A small image super-resolution model, trained from scratch: 10.1M parameters.
Rows from block 6, named by matrix and row number. Rows with one number belong to one channel. Each number is 128 + 32 x the weight over its row's rms, rounded and kept within 0 to 255. All counts start at 0. Numbers have three digits each. After the name is the row's rms in percent of the matrix's.
# convs0: first 3x3 conv (model.decb.0.0.convs.0.weight, 192x384x3x3), inputs 88-98, a 3x3 kernel for each
# convs1: second 3x3 conv (model.decb.0.0.convs.1.weight, 192x192x3x3, transposed), outputs 96-107, a 3x3 kernel for each
convs0.83 093:108107186078093134032111128168099138187126106112121161128136122128200145141168127107101182118111127110161133139097152087143133097085130133090096066122106083131114117178132142137171119177087151125148158149196155105134135124199201100114117145095094096094130069166118097075080104093139089106059123136
convs1.83 100:127100094188093092162088118124077152151173177140096088138117075131125117142117102169144123113125157120084130179143085073111174156102133102120181148105077116122121138147189118108153145121130165058106113150164112177134078101112164141100161146149106105168102088125127117085104142183132177093129112133107130156126104115129136120
convs0.84 128:133116135077160076145174130217093183094160090158143102144147091083151187137096146154155085149147132181158083125092143108112128139144082139129154118120113162105181110118184108113095108160095135148163145159100143123163121080134129115142118163107150128146147155106147101150151137094188176084190139150
convs1.84 122:152137134136090094144119085143196130098151113106135209178140076076114154145139141103120173165060133207171065078072111157177064128196088113141182150143111198106068133101143115091156148153145120073156114020178104094139172063140108077151115147127099120121167115099140116116149072128066120126119102123121147165144063123134091163
convs0.85 106:077102163153130133154136111088109145150158113073138107190088129172117078112123138052117092107142126156132119150114136112114159119139128134113109113142128163144114126126138148144158132131111125107168153148147126115198110129152138085150134144054144130162131144107145157148160130076170125180172103091
convs1.85 105:134082128145112134148125131100121086141072078068070166126118118134163180147158130030104186114073140116099178103108044113171136141107169150102094166037118108112175143094143125108151158111136055144194125080121197086124150103178109115169085180110132127173139147091137141127145120093114114117074205199115119090078104135157131132
convs0.86 100:163073171184091169117107137137237118134166112108105103139163126157184129155122078112153162154085103128137098127125172116135118155165160083124141116095096135131100153099152179096140180170052112149189130206084135134132181092112181213116121103132037177076078179135060132058071172109097140153132117109
convs1.86 112:149120123162134134182140178076137064126101139113147152098152163152126136149151119138161125131140156138121081140125140129146149140163117141095146140110163107117088087139147131113121103109174142104157104116190094195127126086115068168156113137150164144163105117206098141188131129164128177138122154136115135196139140147082120129
convs0.87 103:116123107134142096060134107080146075091151096185148087107108102143122138183100119118123194182074150150115188169143151139158044140161171157126139190105093122105163141120131137168127140131194112137082098146122113150083103164111107102176151099137110107134145173107113160121191137118112131165105133125
convs1.87 103:127136174116121147135094113178112147150071174104165166144121129129100107093095146133077228069134142073143133093105198164131096101080095101103147128136116049095182112123150109152117127127155113131195180058166068089197124103170077108124123197092174128150166112116128109082080148070091187166084125113099090156099150174127145125
convs0.88 085:149090101088159113090106140216100138125140158102130111122062108149116139120149172128131173168093202135106128148124190151186150176147196122119127184120154145124115082182077113168171128199073059138073139105130132100139114082125138107043118160116168067153152125126157083154123112176147137106141150154
convs1.88 086:066072131096157116101132094212026090164102111028100185137138122152117100153131079073110122148115115147150096096132168162118123179096128137130214163097150144093123103133092145147077149134162125117097157094168141110123133145148119121145101071179167194139114132130138128072104117103089074124063111180143141081115168151117128112
convs0.89 109:102034121046159113143080134111069146135182164202117150131096110125205190170120095190107168101113109153137099158103126130166128098094171120111110087136151097092160125093115137161146157152074084140167058196103141120120078165130116081112133136154139148080114074101117157129156107096127141109167102076
convs1.89 111:176167145130109162146103123169178143125112138136107148110116110092154113142134135158112104062036180100132109098077065142109065152145107147088098123100177099129117137130172118110135122130097069076156122110149097136167115113146120142157164158101099092111098098119095095113196138139090132117120108046078125163144125108186189096
convs0.90 091:127068057112114043170148124072113127085119095103131121095180107092108141124085169061135140084152122108126155073153088104131103105177120132143183172126131135170097151127175176168176173166203116113124129052110084045130057151078131111060133118146142187108115124100156094153101133137076165106137162174
convs1.90 096:098105067100087112123146109137143075121172143139120159123179163093180107121115132078101119123139151125127101172161096138180107142160158079186186122167130115122078143120141100137155102134097150111070156179021110146112100143114103115130111134170143114112159103159153093166116045160184127137105147117168190195172150180167206128
convs0.91 109:152108141108155062095153107092095105155151158127160141078106156143122058113102097136136082104180101149130115128084165145131099137174144139144120117151165140123112134155118097089138178149109073238082118133159137065103161140124124076144195122119111083098121114066088090120135170070086162170094133165
convs1.91 101:158143147116170167136164140057159098163120109143175139126161086136122143132118160152152215187125158193155097152144117161128132090134112155181155105143152118165121102118079116126110109145143102153137104132114154131158150135146168138081162100114120128174163082098121143122162105139148118116165090130155191113126114129127112134
convs0.92 095:124119117080096107109094095113142150174122148100152160111112124121110138119170144203146166114162135128162177135159112141152083095089162108138129138134088108143104150142099122158143135158159065102147150144171158135126136136159097146175130177159148132126065111084064110166099150138045152150139173096
convs1.92 099:146079103132102079050060119106127136177140118149112063139135152145093120097143143152184142159108062086117226148206192195107149129075148165154121118158105156173180097123098152162126232182138174147081106166119103072154141147143173179116146098089134125104133101094123149070101130152162116081142136125087100157123123104158172164
convs0.93 065:146148163150103127137101129123131041104085109095157129126181176101128113160128097097157144128140154132159085118084080149089112172119143137125116135124158163089116151085113152060133192147135066077142104092121072147135157139185145154109104192162148175126238161135190189147138102162163171145144189149
convs1.93 067:089131116168115127120128179121079168126136126105101137187113132162128174156170072116193173140158157073087102141153120186164131188136085093151191159122163093092170118066130135121153134092109120093101091097090091178082106125120090173102135134110142100090132103065101103074155139081137123092154072105142160156161119130112110126
convs0.94 099:118106184132157173136129117160089086105119141105142101047097097070101134149132140101103110172160125120189146123111136126049179133122152168161173186121129159113140151116138090147115118174132169145173104112150131123169149078161098138157172189086074127090144071138113135083139116107107155144123193160
convs1.94 100:125121115123107099127101126157092140147122120125142115102118126157129114109158180134114165145129135137125066124131128131149112167139162118151133072117148124115084146149129149141144138188139127127188123143161164060111168146089164135129183122139128120136101177158131133072125120179096123081150117146054151151112099138148118118
convs0.95 100:140157155112110087120149132203136141142118094105090155198095167090143147151132147166132143092051132153117101151129054123123159120099109172100151157148136118177147129168168077214093087135116123060107123144108117100101136143125151054136113145172186122170158101136156069163141098130185105182196112200
convs1.95 092:136138138169145129143119099105170148073138145132086155132161082148135121119080122148092117135150132110145114125121096083068135138075088130129109124196172174157084121153179105174106101176135079121146009144209086120170125143146145138117139087191094081116100109127084120148149102126089066150118112077143144141105162166141116082
convs0.96 111:086114109143087159137095112116149140118136101141116177114138144140184194118123088178209145174103132082144095108130142128150084158197147135112129109137091126121103154172112153132119134177164167125151135172109123119131167102131092141133114109119152114114110126161103113068145179099106139127160093133
convs1.96 115:100190135103119140135060099142155140150132134158134054091074126120151147112155147102209141143096159089087147130100169070065141092071125129170119175110080140092095110072145113106123154171132129139208162156177156125142176175130118074085122115073125112165115066074164097059152138096133139090170152087135073100099110123123135155
convs0.97 099:122157104124146122131129135148122165164146135139101200109122096177187202128121108177133151134120127115122162105120095113088096132096089083116105148196103147165124156067175126087162168129131131149172156057122144116134124147109144160166140110157137175144127159137172066155119101092069184149084115121
convs1.97 096:162143107109146109162122079148080117149091110155146138057090113113130172159122079156173092085107122115110031129059117134124110122123179102207120091136201128035044110131088146146101183098117088139079124118092129107127096136143146150109093115093105147125182114165085152150129165028121132120041133150152146091145127122144177109
convs0.98 073:123105177120105108133091135078142116138096126157130136135108083139113133145148069066158114095105146148124135071161172136108174172134105125130118171133173125150121077126097169145167125129158107173133153161164117194175134117141135123160134074093119130173083131093082059096119157211196121169116174184
convs1.98 074:143105137139110141092174135104099174146168179155124139111128163168112142084115118133074169078104147124163089154175125124096140196204134119086130114100108098119094105103113112106117107134130138142079090103172108153164106146168145128130094141132135170175150216116125139159133168128144165141112098116119118085124140187141113152
convs0.99 094:117140136154134130158119141127114152146152100102131076113168102093091130123104087117111125167181105139178228164061132116164120167191116195145099144161132154146098159111092133112146133189096099099151135120121099046121107087132122058071128169092123130200149178153140186157125136194124110128118092130
convs1.99 102:128141134120145164120135203140098105111124100098121108157116176118107168176120080102087061190143047115206145114121116139157106142168131147070041177123106086165213112161100111182141118117119183152165111138103036073114117138112185131110127146110125134124099090071101065010063113150122094091148161103139110097116126137156199161
convs0.100 088:121131179123083098144083115185225157132152152122121069091118114106095149130087196115150070112076143093141102135152154161149068192116128124131132103102160133146143102088143166135098087148116158171151164139185137142171113153117187115132169149180119120097137116112138150143153154062098146186147140157
convs1.100 088:118138215140145178131129081091108105122067145138150142138183110144127107181157104142126175148133119067083089128065091116128096151131095161138121153179169037068192144138219095128144083024126101099166164088106189201063124133234162109109118140142071117144146093147149134179190105080131113135174159086128080104067139160129107134
convs0.101 108:194114105179107159161107164135169130094160101096107118065122136149067090114165134090136134137120108123121169153096069148166194115146155089107099180117165119102103167073140215087166103103210163036078109109108105089094087082094100123112123122090142157130146053136194154122147120104121102168133117145
convs1.101 108:141141144165167086123143138138124166165137116159128093138113104112067141101090171116193213092133158119078110124100156116113131122118080113224212163123123107122096126124120129148148121139201099092144100048096077093068106140167166150140147134134141140072106061016158107074109085098101133155142120071124138159120138108135130141
convs0.102 104:090114132169125087152118130106108100140074078123143126101106126127115081172093115135122061146143127184153133162116147085175180152166090170104119105158144173089153151102121153156146114166147212176130041089150130145131095135154113162083064104107168179177115123129103087122161152123120150162123152107
convs1.102 101:140154097155127094143077083169183076136135146152070098141095178125137114136154152120118092099189176227165118110122159106127148127164160167147090118124086059054058115134093127089115108157154136095043093054162120112147127120105136127132101094093172141124080109188107181146162144161189115161125107132048152134090115053124132120
convs0.103 118:134114189127090167155148126130126143109078121164140147057036131171128102116159137135079190123141170116154154169115101153150175170065120134099093168104125131094126146139096093224090106129154093131170121131198083157161169108213096127137102142138102133138097094088093127101128086119137154109142127150
convs1.103 119:087108131052114146086121128095116143150155148170130032150143087087113183131112164135119091103152114168121112173131094145114109113094119091115101135103139153106116126089075091111153113138137145160153199145103139101125086150181154156069160111120080131129129167125163107119120115101147130121121083091126108115068132178111154110
convs0.104 087:139154114124135142162121128104141142098104084100101116082140091161137136097151098059072146083122105089129116080176109114160133114149131160096135128154142167150096120078121157091190155083138108140172135109128185109149159139093122109100113126108108110173109162164105164119126121106092140052144193107
convs1.104 087:101090067047089105062097142183170091159121180137109120144141143090096063156146056075133174089110225139093110084128178164166119116083083159123142097088145127142186126130111089130161123073089089072056065094115121103153150171116167156122212134094111088127116125172169102168127117127127081183101086166184200111158102146163107116
convs0.105 062:104095147094220144182165147154134134097076142156139086121090148077128088114097119180089114093166140161064119138152114157114101105116112121127098103105119131156102164134148100106087153158205175123123127124166140127076141195136137123144131175159044083073109126089089128080232099111168241235239187143
convs1.105 073:171134163137137145161151184166113099151171110126125135143159169088103122148117096150195165150174125130140091045100118155128099145136111066141093086121107091089163144125114126129113141114109095096158105131158096115083168130086124082114104098127067106107130167110154155151131069143070092157165170174117116090083131107117121129
convs0.106 079:102122156126101136072118082125168136179168118099109130065084168111148143174077130156082131109112110104169111156170109169110070083153104151189068105156112106151156122119168114119121113132157146161194173161156143137137088121104139154143206132138113106118100064111110102112101124090119176118116131147
convs1.106 079:149122127122171144195168204138196141139125122080144177130106121080150104086160112021173102150138071150061155155087083084077130085106149105146120136124082131154167140118104124110103153140159069191136174141158233098141151117097122160114136154150171192162142119090092126052151094191126091080137144099183174169173112087064107097
convs0.107 108:144069129107103078178104084084125129106107091096156133110105099092127105140162099123097135115118130109108117082088146140105145119150130164168124152157188066166101150165101145140171067156147069130152039103122097111182092084101108060109137063129190182098117130119150150119142181172104160135139133169
convs1.107 118:114106126140101105109131105083042058153055077105077210166149137134124121154117090162152161141120166208131119145177148172161112135170169180166085189184206196128121142155147151115120112104118145155123152121054109119118084089131104159154102148158079128143121081147140091094117132162107153153136111135121129133094163148145136083
convs0.108 101:119158097193139075117095124055119134154138118154160113110216108150119129045083135140163091099143137148145125185087090093147098099124123115198103110177111138186080118183142126075184205138115079123123152080112133142123149132092133140119086151081157160120157192175088110137062121085148158135062143083
convs1.108 101:174190174132132179125188163149101117108093125139167110138084102109138114145166122125135154198165120087142145066199138131190164168132174133110113121183173121152094128083116150105160098122081179163102099127163105165109124155123117119121039098105126148109140118137159122111129233120096181105207148157099116173208101136153104168
convs0.109 090:140094068170085146113137131134109143112132156149147093131108088161093140208138121111149129133104169113141162145118105132110172140113158149129156132118124146098156113135155148159159113161101109131112104118114080111158126063150069146121188107136165124144143111116183177156042071152095143090165075115
convs1.109 092:151200117111121099126160132137086091104127122078145080147112110138104132106142149079048072164161108152140124102124048085144183089125175072061093111072054123115114129116128135194136120132111177136135094080164119148136103150096152133134142083094182145134136107072099228162119094110143140107134105162119140105143148126119085125
convs0.110 128:128172122134129107159069150127122072121167108070137137178151089121078140129117183101191092128185138120105137094125113137124128175113114154128177159124147108120112094090143126124099150106101176116169098131141139165137157147134096165116074178105151137126148142134097115165164079141154109158119110116
convs1.110 118:133129096142141077143142203173110118163093078075142166072106111132103143121131111098115152099084054108088153084103138085137105156129113165083113155102138152137119154103064147145092136133151156131141179106087118108119147069120137124121107139172102118150118110107142111096059096121103102107128095170139121115176131139147093125
convs0.111 098:173160147134159107118124147124115106169185159144125124183099143076155122130107129130121154166142105115143095160116156108120144112138104165141121100127175154121120124129144202145172087109157084088118100110049097113139075088106173104125071117126156137103100116137133140132100131150125200116101132133
convs1.111 098:169067093128126123110128124168208116170128157141095067101136101077124120131114170125142070156151141176149153163161050097101149106061132161109124122160105134193137130197104112137122143111121112152160105125179088198145108081143102150129131041064120062111097112212129179161118079162122105109116123170128131098167145158161098161
convs0.112 115:197152156083161093117117105079093178085159074110109122049071128090214168117170168146127117120156143025137115144107089098119122095146119090106134152144128088132081153130107104196118124127144166122148134117139107139135059093130142117161135148116094073120070031082099074128111118152105121198151112174
convs1.112 126:159088084150135116116119168126107201085191154131111154128110115120104099071118138137100163149189119095183138131152123127128111079084163102136121096108155124093147131114144095155202129145132106124119146144167200139160138170183191148150129104165143131124123160164177160098123118118081098135119097107116176157084067144076079191
convs0.113 082:118097133138041171132165138099137165129131086158137143155148105168128131154153123151132108110123100099154131128100118143090075148114105121140099200150159100159136210141160065135121152150191188123106165147188114121185130122101087167136121117133091144120190121159138143137062178095171128093135150144
convs1.113 083:146148146146155111178105165175114103172126122098090168143104082121125163135135096128108132144085165193139166140128181158155112150143060067121080209114166122111165160119112099079173136059040094150136144116104079132089096125123058152157193128100087133142131054099116130093144113196135124127131131130126097122078106131095124120
convs0.114 105:145137083185096096141086088124135155103098144171096142093094164120174125168160176101082142193123107128137116141082143151125134126113117149114153096127117141168157190123131176129094134130135127115174170104147076111140059130111085124145152105105095177102140123124113047089096113143094128190156131143
convs1.114 105:133167113126162111093088111127169110163100115123076102155148177141144157127132140078102112111116102125064147105118155069062076144133102158103085087099136130128108133135118118114128174139125141116034097134135087098130132099141099114129142116091108147051097142132084091083080125104145122121097141155109109155094108114120164143
convs0.115 089:134101195146159099142091186198146134092136185156112160072109141120109149130100133165089102134148123108149131088145208164130108151126184108119137116145116103180108106104180105123191086135144114162077103099150144137097115084086087081080194076126122146092162098095174183168206059102123124121152127145
convs1.115 095:107122108152128131131107114136117135094111136068116098098176119151094121142102099177142122125138185057083105127052108118129091170100082129136131125149155105106143129135112104142161113163138129063132130117160112147142152172124144138176154100146113172121125094121165119175200091090154084158155126137106092090117087098124154082
convs0.116 103:095142102149108101189178069160116091143104131106061113154121121132191128093116166087130152153141125131115145098143190153133194122083171117153115173178177094170137130113129067205110163137066152128129092130129085119129147154148034053114057164113089191132140125155142107135099158083140147166119143148
convs1.116 104:131141151095111121089102126173044183131085164158173074084144146152175100125121092137074109096177132120089104076118135110048116172154092141130127086135081123104122094147104114129114104118123136063094113195135137152124124150167099147122162114097178089101148196095080192185185146206158201102149164126153128157076130085119158097
convs0.117 084:078107140128071101103116161077108171065088211138156106110204134119168100135120158090157107115143161121151137161143123110110131107137143130140152111116209148091128127146086122113139146162125137143131172135175112106095114115163124166060099114163141187131172129135124148116137135144116128177150113137
convs1.117 090:131101141117125193187182164151057049097112124115164196134154113098159102141106152116128179099149154160135165132084110144140136061120095164160140093158162104110083109086126106112106084147197094104142168097127181146112098113176108151127135172132115196160133098048099111150145118121137146189195105074109150142086149118052046093
convs0.118 085:180130074078101114119085140124103109145161112136094064106115125154113101190135175154183119169094085127131137159128176145118108101109114111136092058168113106111161133098128125162105094147152171190151165174076113180103172109089157118171074130125068093081128156091080091104108105100096087106117092160
convs1.118 090:108146146088133152087110118189061202110145120100096107127091090098133117154139110127111074125144108071135094085105091154147131200141126171132124147153137171176137091128106141071104117124089105067173061141172091177101149104141128108095133118141157114142141063001083112111073092121115128091154172139165127097113171147114205153
convs0.119 112:082142160119156163134184175174139113071112093145113127147108120165166121094131070058116191140108129107177175151139096131126092135109194125139136135102142136185160109142150124111105149134161143141074072133139165192086131163132102121113166119167109090057131135105117099096109107112130172114138160147
convs1.119 110:134096129056112142120115101156152103168111050099084111086089126131121151150155153122141168042121155121086085138103084130079095092100130133156151117110108089059146064115125122159081159132127120167126066153189137106166091103137137086108082103154117162186138105136149131163104107102124074129141109112150075110131100120133163143
convs0.120 088:164167056137107146162121145125138110094160104128134119127204027113103159131100128089182098113178119121106165115140044149188122081136122127134147179127096121157138117100155171148130174124074119087165124139140166090148133195123113180135181137156129107125110108100104135124084179120121183142167157137
convs1.120 088:129147141122071127119159129174108117130141102067138212113140095111165093136104142174178146108177120065189128090152150153103126108066137174122147053120149147171067138086149134098153099145132075157199136154109083135091121132045135165151119094152169121096134127128145162169102145142122171138179104071086158136156014067161084082
convs0.121 107:121139096144114167167096128149168146074095091133131114143099121168146084140063083108087159143128117134135150100176192111091174098189123194069139077138154146161106186070147147162101095167166175190171065112154080112067153136126176105056056147123134176152085153091124063123149112129126170093179115167
convs1.121 106:133119118142101115147104138131113081150187076109151172163170132160126139172099122168146114159109125098110174170140142145120136112103108178119115099124213094054012097157121100136164123115122145098093125146000136144104087107139109130127083145086133138124115111113071092090116157204222208073172190117127098157149113121131129142
convs0.122 103:108066099130082086109170146157122116088160095142086160143181122155091055131171117123148120100084120176160135114110129184176123121116148146155149133096153136112170101132132137124117178100192068184111119139098117112139158109161120152132117096148146155195110146120094124114107126208166146109118110174
convs1.122 097:151136142142132109163099077143123119151176119113109139145138148087136142110191142137111064117096200116100130137092115171147149129123123186196070109096097152148198175167086117111164189115135071114158144152146176088132137111129165106145110119099154110070070150153123187153125153138109088156097117142213159087097100110123146116
convs0.123 120:146175085103147179139092159089150118155151142184117126090129107221148089104218153145106083158195138072212149151130115187121082158138112132138151180164101118118114151196124125208152110089132105083086154156097107144158133188147149116150121125105135113119190093037155143149098072122123097090158125103
convs1.123 124:235120129139157127119140160140204149064146195152071131162146116082097101118085125110127105097129158130077149130105140122119154133134112149080125169091049134081156135148111089146142148114128070168065055135134158126198098139133100139161096081099114139082113117117100129200166187135150107142115077107164170102127103129134136108
convs0.124 086:138146152084168105118092138167093112107061096098077170154137106136160093100156130167121082160182116188082138084129161119131144154147105130148127132119133126111150154155178056130130186165163125083090106142059146128118161086193118118135169089093103123103119118154136141076135120128119108136131068214
convs1.124 089:165127109181145085205117114120111151121120119120161147115145171075147178121177163134086156130138106117104114152103140100133092068185124105148167084121101062109137117120114112145155174109103152122093128090117123100135131066130083073121103118107087122174116198119141135121129168149104172164092118127121202186112226160121110119
convs0.125 080:058122133159161094133078104136147140188137147221122118073110137109128114128084073116093141166142199128091157141142122124134104142129139087090117118078156096090126128169058123084101153157107230140184105170180140178191129109130167108157102086141141153185068134121090151166125133092091116165098086092
convs1.125 080:126137121206129102090137153139119171132062106121106141114127138126114140151120124118084120092098143172169103129139106093100147118130167128164161172117145148147160105138133163142123058148141119131144138150108131176110127144115203188145185151174158109189111078109059142149087141142102076152098152124120179109137190129127092115
convs0.126 074:132087087103145072077115091125123082098121134115109110166182133151154128119124107109103145122137163105088106130116113148163129179130123114127162142133139108113105087128133111118146150148173067115085095127096093144101135090115147117111139112127160119114143130176135110146042118125106165173124129131
convs1.126 076:153151196184149164175176134111127134103145120154141113101155120099138136132132144112129182095162136069139097117109111210125147131127174134157129142118109139155087122125167092087113068092139122090204187110085174117067155112127139157091153142080084098078132059070079124077140132107128120144186092101112118087157157150151142116
convs0.127 079:084075119099130079067133115102148113146079124135131072078082188065119160113123038143095122068151100112160152090108119136149128164196234107132132094141161134137138154098103128110126075167154129093124139162105130169186158157138146126165154057113095139108106109099104090103166149143153168153169153107
convs1.127 084:149120143154139120122114137101131143131128079151136090162111100158140089128124109119141077098135114077067145116122088136065094089035097186102103126134119157144122096135175109123157119152171174111106133182161183157120130108109123157154154163126112142145146181174116104144053087169117071118138136087103115162155129109127095130
convs0.128 122:147173057130148176101089112124098068164157137138072133139119057150126109095127119119129140096138170159124130099133138152158101103127133087157105136175105066092146083100107059254146151107101134109137154168099164107139140139147126132147125073098148133139100143093155116185147093122095138201146107138
convs1.128 110:126104122094139102154086143097150143132134147148153100117110141187162130113120156103104165167139139137083116129109163126183150199152093138184178147134109170146144115106100109139151109063098168145100141135135107100145126109108112129150093107121157158116102100122122180145167174098151152118133191149169146136122136087108134075
convs0.129 101:133153086111140129133136170134101125056074145101125111112093178124118141155204140089108086157161079115157148125119048097093114109117152130205125101161104120150166104154156174111192146133167089132130057104152138092180074152072105141080145058108133153168149154140132175151147146111103131089082150109
convs1.129 106:103123150087129148109200160190162031136130135123160159138127143117124091137107095102178150122073171137048149066104127104111136159143073121138171112123178136098092138124149127099111104122075084098195128150159111136155160103132133129123049090142093141102133185223176153250117154103074178190104139210100125142114082120081118161
convs0.130 100:103126089093148164158114089094097148107123136159163162168159020130171101137144118094139076118163045153133138101150121113166169135140080129159119135194126119136110153170145062139155132152174105110122103106128107161103102111201164098125106148101133131117075195086141169133108130162103105067121153111
convs1.130 103:104118180113113129087119127120086154112147107144133078192049181161102056117142084107144047099152113156162143134136126108150173083137091160180134135120080147182136109126122150083166156112161092152180077213162044191100111161128143122092129098107176132169106148120147132120165101206209092155155131104140139154171142138107138163
convs0.131 116:131153095132146116143112158136105190127058160088164144137128095142117140146142088122140106149115112119146159129095122122080113151107196133094123159135101152130092079186139135171079143118105140134096185193161163139151127091118163095165086137143147134182092165132118172139059151094113129116159125098
convs1.131 115:098203112076179108122185141157090156131073131152167135100102101146085125132144056195113064144109070140136139105130105130092166145163171186158000127140162114136152162106130110109137131161170094138117117107114138095130155096139113183133125147137125162138144153133104178185091119129105165133146150099083125091139144160102120129
convs0.132 127:094086135124146070145132053149141137139103133080084217049165127102172151091105164149127119106165115140140201114126087119131113096149130113134109147114151136114143135091158127118079116138088167128147128114119114148097163165093157089150044180112133170126127137144179185135121129184188087132161085162
convs1.132 126:129094131133130096130184188164117175119172090136116117155102141100157148066149108078152148075217121206138034154122116116133173126157119073109157121069143152192109147102131133101144153111135141092150144082107082097096144137107140147165141121122108106134133147113086161214092113209132103104175125106110095153127073130134140094
convs0.133 098:147063150107124137143151142108114095133144106192158155129132134152096155123135155139124111112154167158144120150101154083125189132142133135097166142120164146127142073172137113148152145137133154127125140154124125194102150138156117126141137086162158121145159173174099121108086089201096081121103160127
convs1.133 094:121135151129145143113163127129171126178136091147077163107096131104121133137120089116140099122072108107143123083127133129171168188125106152119147088132213063145143108095141152124102109131116110155120057138123171123147137150120119132149108121115151144103110138108085116179076130170101150146192130070112149109111133152168086095
convs0.134 079:159074152091095162133151144159150139128156110159172138119128106127117118129120127092129095162117173106112152122135090148125128165135111151148149139126144127171131110089145186118141186174164061146111107146139113122080105128129099113107136138155123174211116168111137103166095092119126121092138071180
convs1.134 089:099084080112089067094068081125083107109156104075134118140181095154101150129141127067128126110127152097164174174144198143132152100107110144152146190144137156112133132102106105116109127121096143140087138088145114101135122144144136173122190119112094100138105060108091122147172085078193094118103127124173182135167172140138148114
convs0.135 095:117137105167177150123078136104075090153133158115132129160152165122196104192181172188127123086105145106098124126106182172143139082140107127173162142106112184178085119115088137190136112149132074151136099166069096178127090120127160129157113111157102154109158140207180063144142166138129149145154113128
convs1.135 098:132173119139127049119122135190180157140117145126138177107097129139139166111104153134219143079088173151069127111147239070060074168115129111058116149100138149195132100132112170109096106129134148164146162090160075036090111102079132100055102138107050120083171146112176184136118155154143145156109166172103063113126101085066128104
convs0.136 133:085134179126065122140095106176153116136204137107143105077162107090187190147150137177203113125161155075119102150151097158079122102116079138143124119062128117176145106127122155154181123116066132131084150072107128149164118095117103145117152144118144081132162143186142142123107141130132108117124143092
convs1.136 122:175099125174154126145108101122181154084151205146117099179176129120131145114084146122171049110178155138092119171143111086079152122141141143104136177080126086110119143164131094143131152104116101141097109209087138206093125121118140210098101119117174176096104167182101123098122158163198128076116153188155177140086095140119189076
convs0.137 082:087116149055108156068115115089144148156141116136116147066114142141133140055097115066102114127141121117163097103137152129142076148139138106158133148113125138120164229147147103113095138172115161153132172081118194136118098129118139146136189092141153090109096071118153126111084142159108144149103144154
convs1.137 093:092062077061072139133064095150122081146138129145078071121133097092093121125124130050118154136114071121079092073110080092157115086054121151142114070138072125123112124151133098121110151156138148142120127138155161125127194153136145138099146199167109148137149162201129164182106079111072076115091093114142121136150161141170109179
convs0.138 128:136089163122131089148139090129177172100088079118073109177164180186153180097018119111147131137107130101105125115108141145120131118126189110173156119128132129175131146148146141083141138120139134095155201145121086156136122157105102098105149087156095122116146161104105114106103146140200180148171119156
convs1.138 120:134145152119073040122145129149165193105068053107112085150128117116109128110094109177162135135081070101103162052081098137118126111125155196068081103185166099054079153120108146109129126137145100158119064143139171152126099137135073089122160138142130118114120167108127140131172109079119127107115098139051065115163199173126114104
convs0.139 109:134164109127175149149123121147105138137152138059142139113079163054157112112153079069098154119128130140163141138048118129174163093177099113156117129133151189099108091140109130114163137114158108187137156091141160127128175125156101097074132087093150169152108098114175165101166108142141157159142163141
convs1.139 102:101135108177081104082123114103152112141157181168122128128155107140091080126158200125097062131201117165064131142130176102116097133078061160120100158122125155139078154109084147147165061108153136104036120095085151189143151147097149164173113119110137125125145120120110076092133116119204070077089086115082111136151071109141128164
convs0.140 118:110080077128141097130125090148137094125145156135094146183139116079119153087149127153108141119055115131160112186161149102202225104108082174127149123149161157139130138148155105094123136116103134153075130130170091121084166160125122028088061146144139160144091124103148105115140138127126111117080131121
convs1.140 110:145195170105163173168112089146096159083102141085142080156149143151147158102156156124109190127152161191134032123157161141170141104090146172146159151102116155129111124173136116106132168151118138125060141138171122138133116144094111101097127100148163128116123138138131131128130157169121092072103173116132092175095078068124148103
convs0.141 110:159113159165143110101146141078099119113109108100124136180147124164193130119118194090136109117144106139124086109122109125079151156128167141146133160112072134162150113095090114110129104110084074156142148057120130132169129150117147106146123123132132037105236141127150109142147099163148100098079101183
convs1.141 101:147158130095094143159145135168213167165138070106072116098179113137112145184122137105088172131055110185108094172084101139168113100126085118146154123088051148141104125109093122142147127178163093091139104098099096114142119127108121170145109142101077088050118081070145068139193092059054135121113111102138078140118105120113148126
convs0.142 104:107081184117076072150201042153174132113109106146157115146145134065157167151126110138144093120100132131130122153144130125132176180118100173129119087156103105109127115155138149075161153127131113135121146089119131141120180107042130077098110099161099130134139117113129108151117151143123108113133126155
convs1.142 097:171115078123145160139169163126147109084179194115121134112139116111115149168134087057101167146173172138121074156195167100116140187150075016098145136146208131147191118114103116118126146119111135097143087155143165128107137154155154093117099113150109117131152105120137132051153170141126121085088127086134185144152156071111141132
convs0.143 073:104045104090121095072088153086099083124092084096148109100122119162148154129121144074103147100105165188203126162174129100105092113132117087175149133124108130099141108159123138144132091136150165161181151169119114118107175129103069115114134142086127152164152133163123178068210133120128129157178176130
convs1.143 081:091082063082093092072109099120100084110151160124086120129117134092093129145137120132069045127137161140100144124100086143067159090149126097110046100145068182188150153135125171115137118174181117156108085144109072117110124160097073128067148132169190167135104102106190135162145188121120139087163104150114167120110138140140157147
convs0.144 124:106120083145120157141113136174165127124117119127131135167124133122102153158130144120140183152106153087102148128154121092134113119093103162134138164149114112127120138123088133102187192125150077087177081138147100140119137097157132121104141145134133092157104103129172155147155135129137124142182070143
convs1.144 117:118134076152115052162130059182113109078138146115098130070122157124128100136109127137160166130193177100036141112166174061189235103113114118111168077150169121135146143139104159094149166083076108068086121088115088120162103125138088098132159124172155149152104095180160114145076172139096175135103173122174141178120128139150119092
convs0.145 093:128142191179035167168107136083122112168141102150111148110122086118123125104096154133153109099149135117093106129151098106159126085133134146115120136122127096155109152092135137135148160117126089134162165119159147230141194148114125116139093161112130103111133134115147104147146120168138178130125140130
convs1.145 092:129134179103132142157129131171098110099093084131132125133108121163153139103116127133192097179105159075165146075073142188164108174132110117184069095151129161097158145126174186100142069118112141148135180156147103159128198105135135098113116067102120112133176109116078177082090093190058185195114154097056133094078119121163101146
convs0.146 093:113068125133110084081108066094155088079106191149159119115134119144100111092154104111178088140127181199141191151137149100124090114125128160115153143114116068119106118114113171127104109140121140158177197074173097179097149166143094115109112138130112151079099129103116115122177104101115149137177109097
convs1.146 089:139156120142149122138154169068091084143150113141127136115157122106143205166103131143186155113124149075184134130151226162179106202129100157159133106117114089054072148103133086101117105134121164118139163138117093138095141079129096093138153178138140144089153143095103080113141182094133136096080127082100115105168079108181135116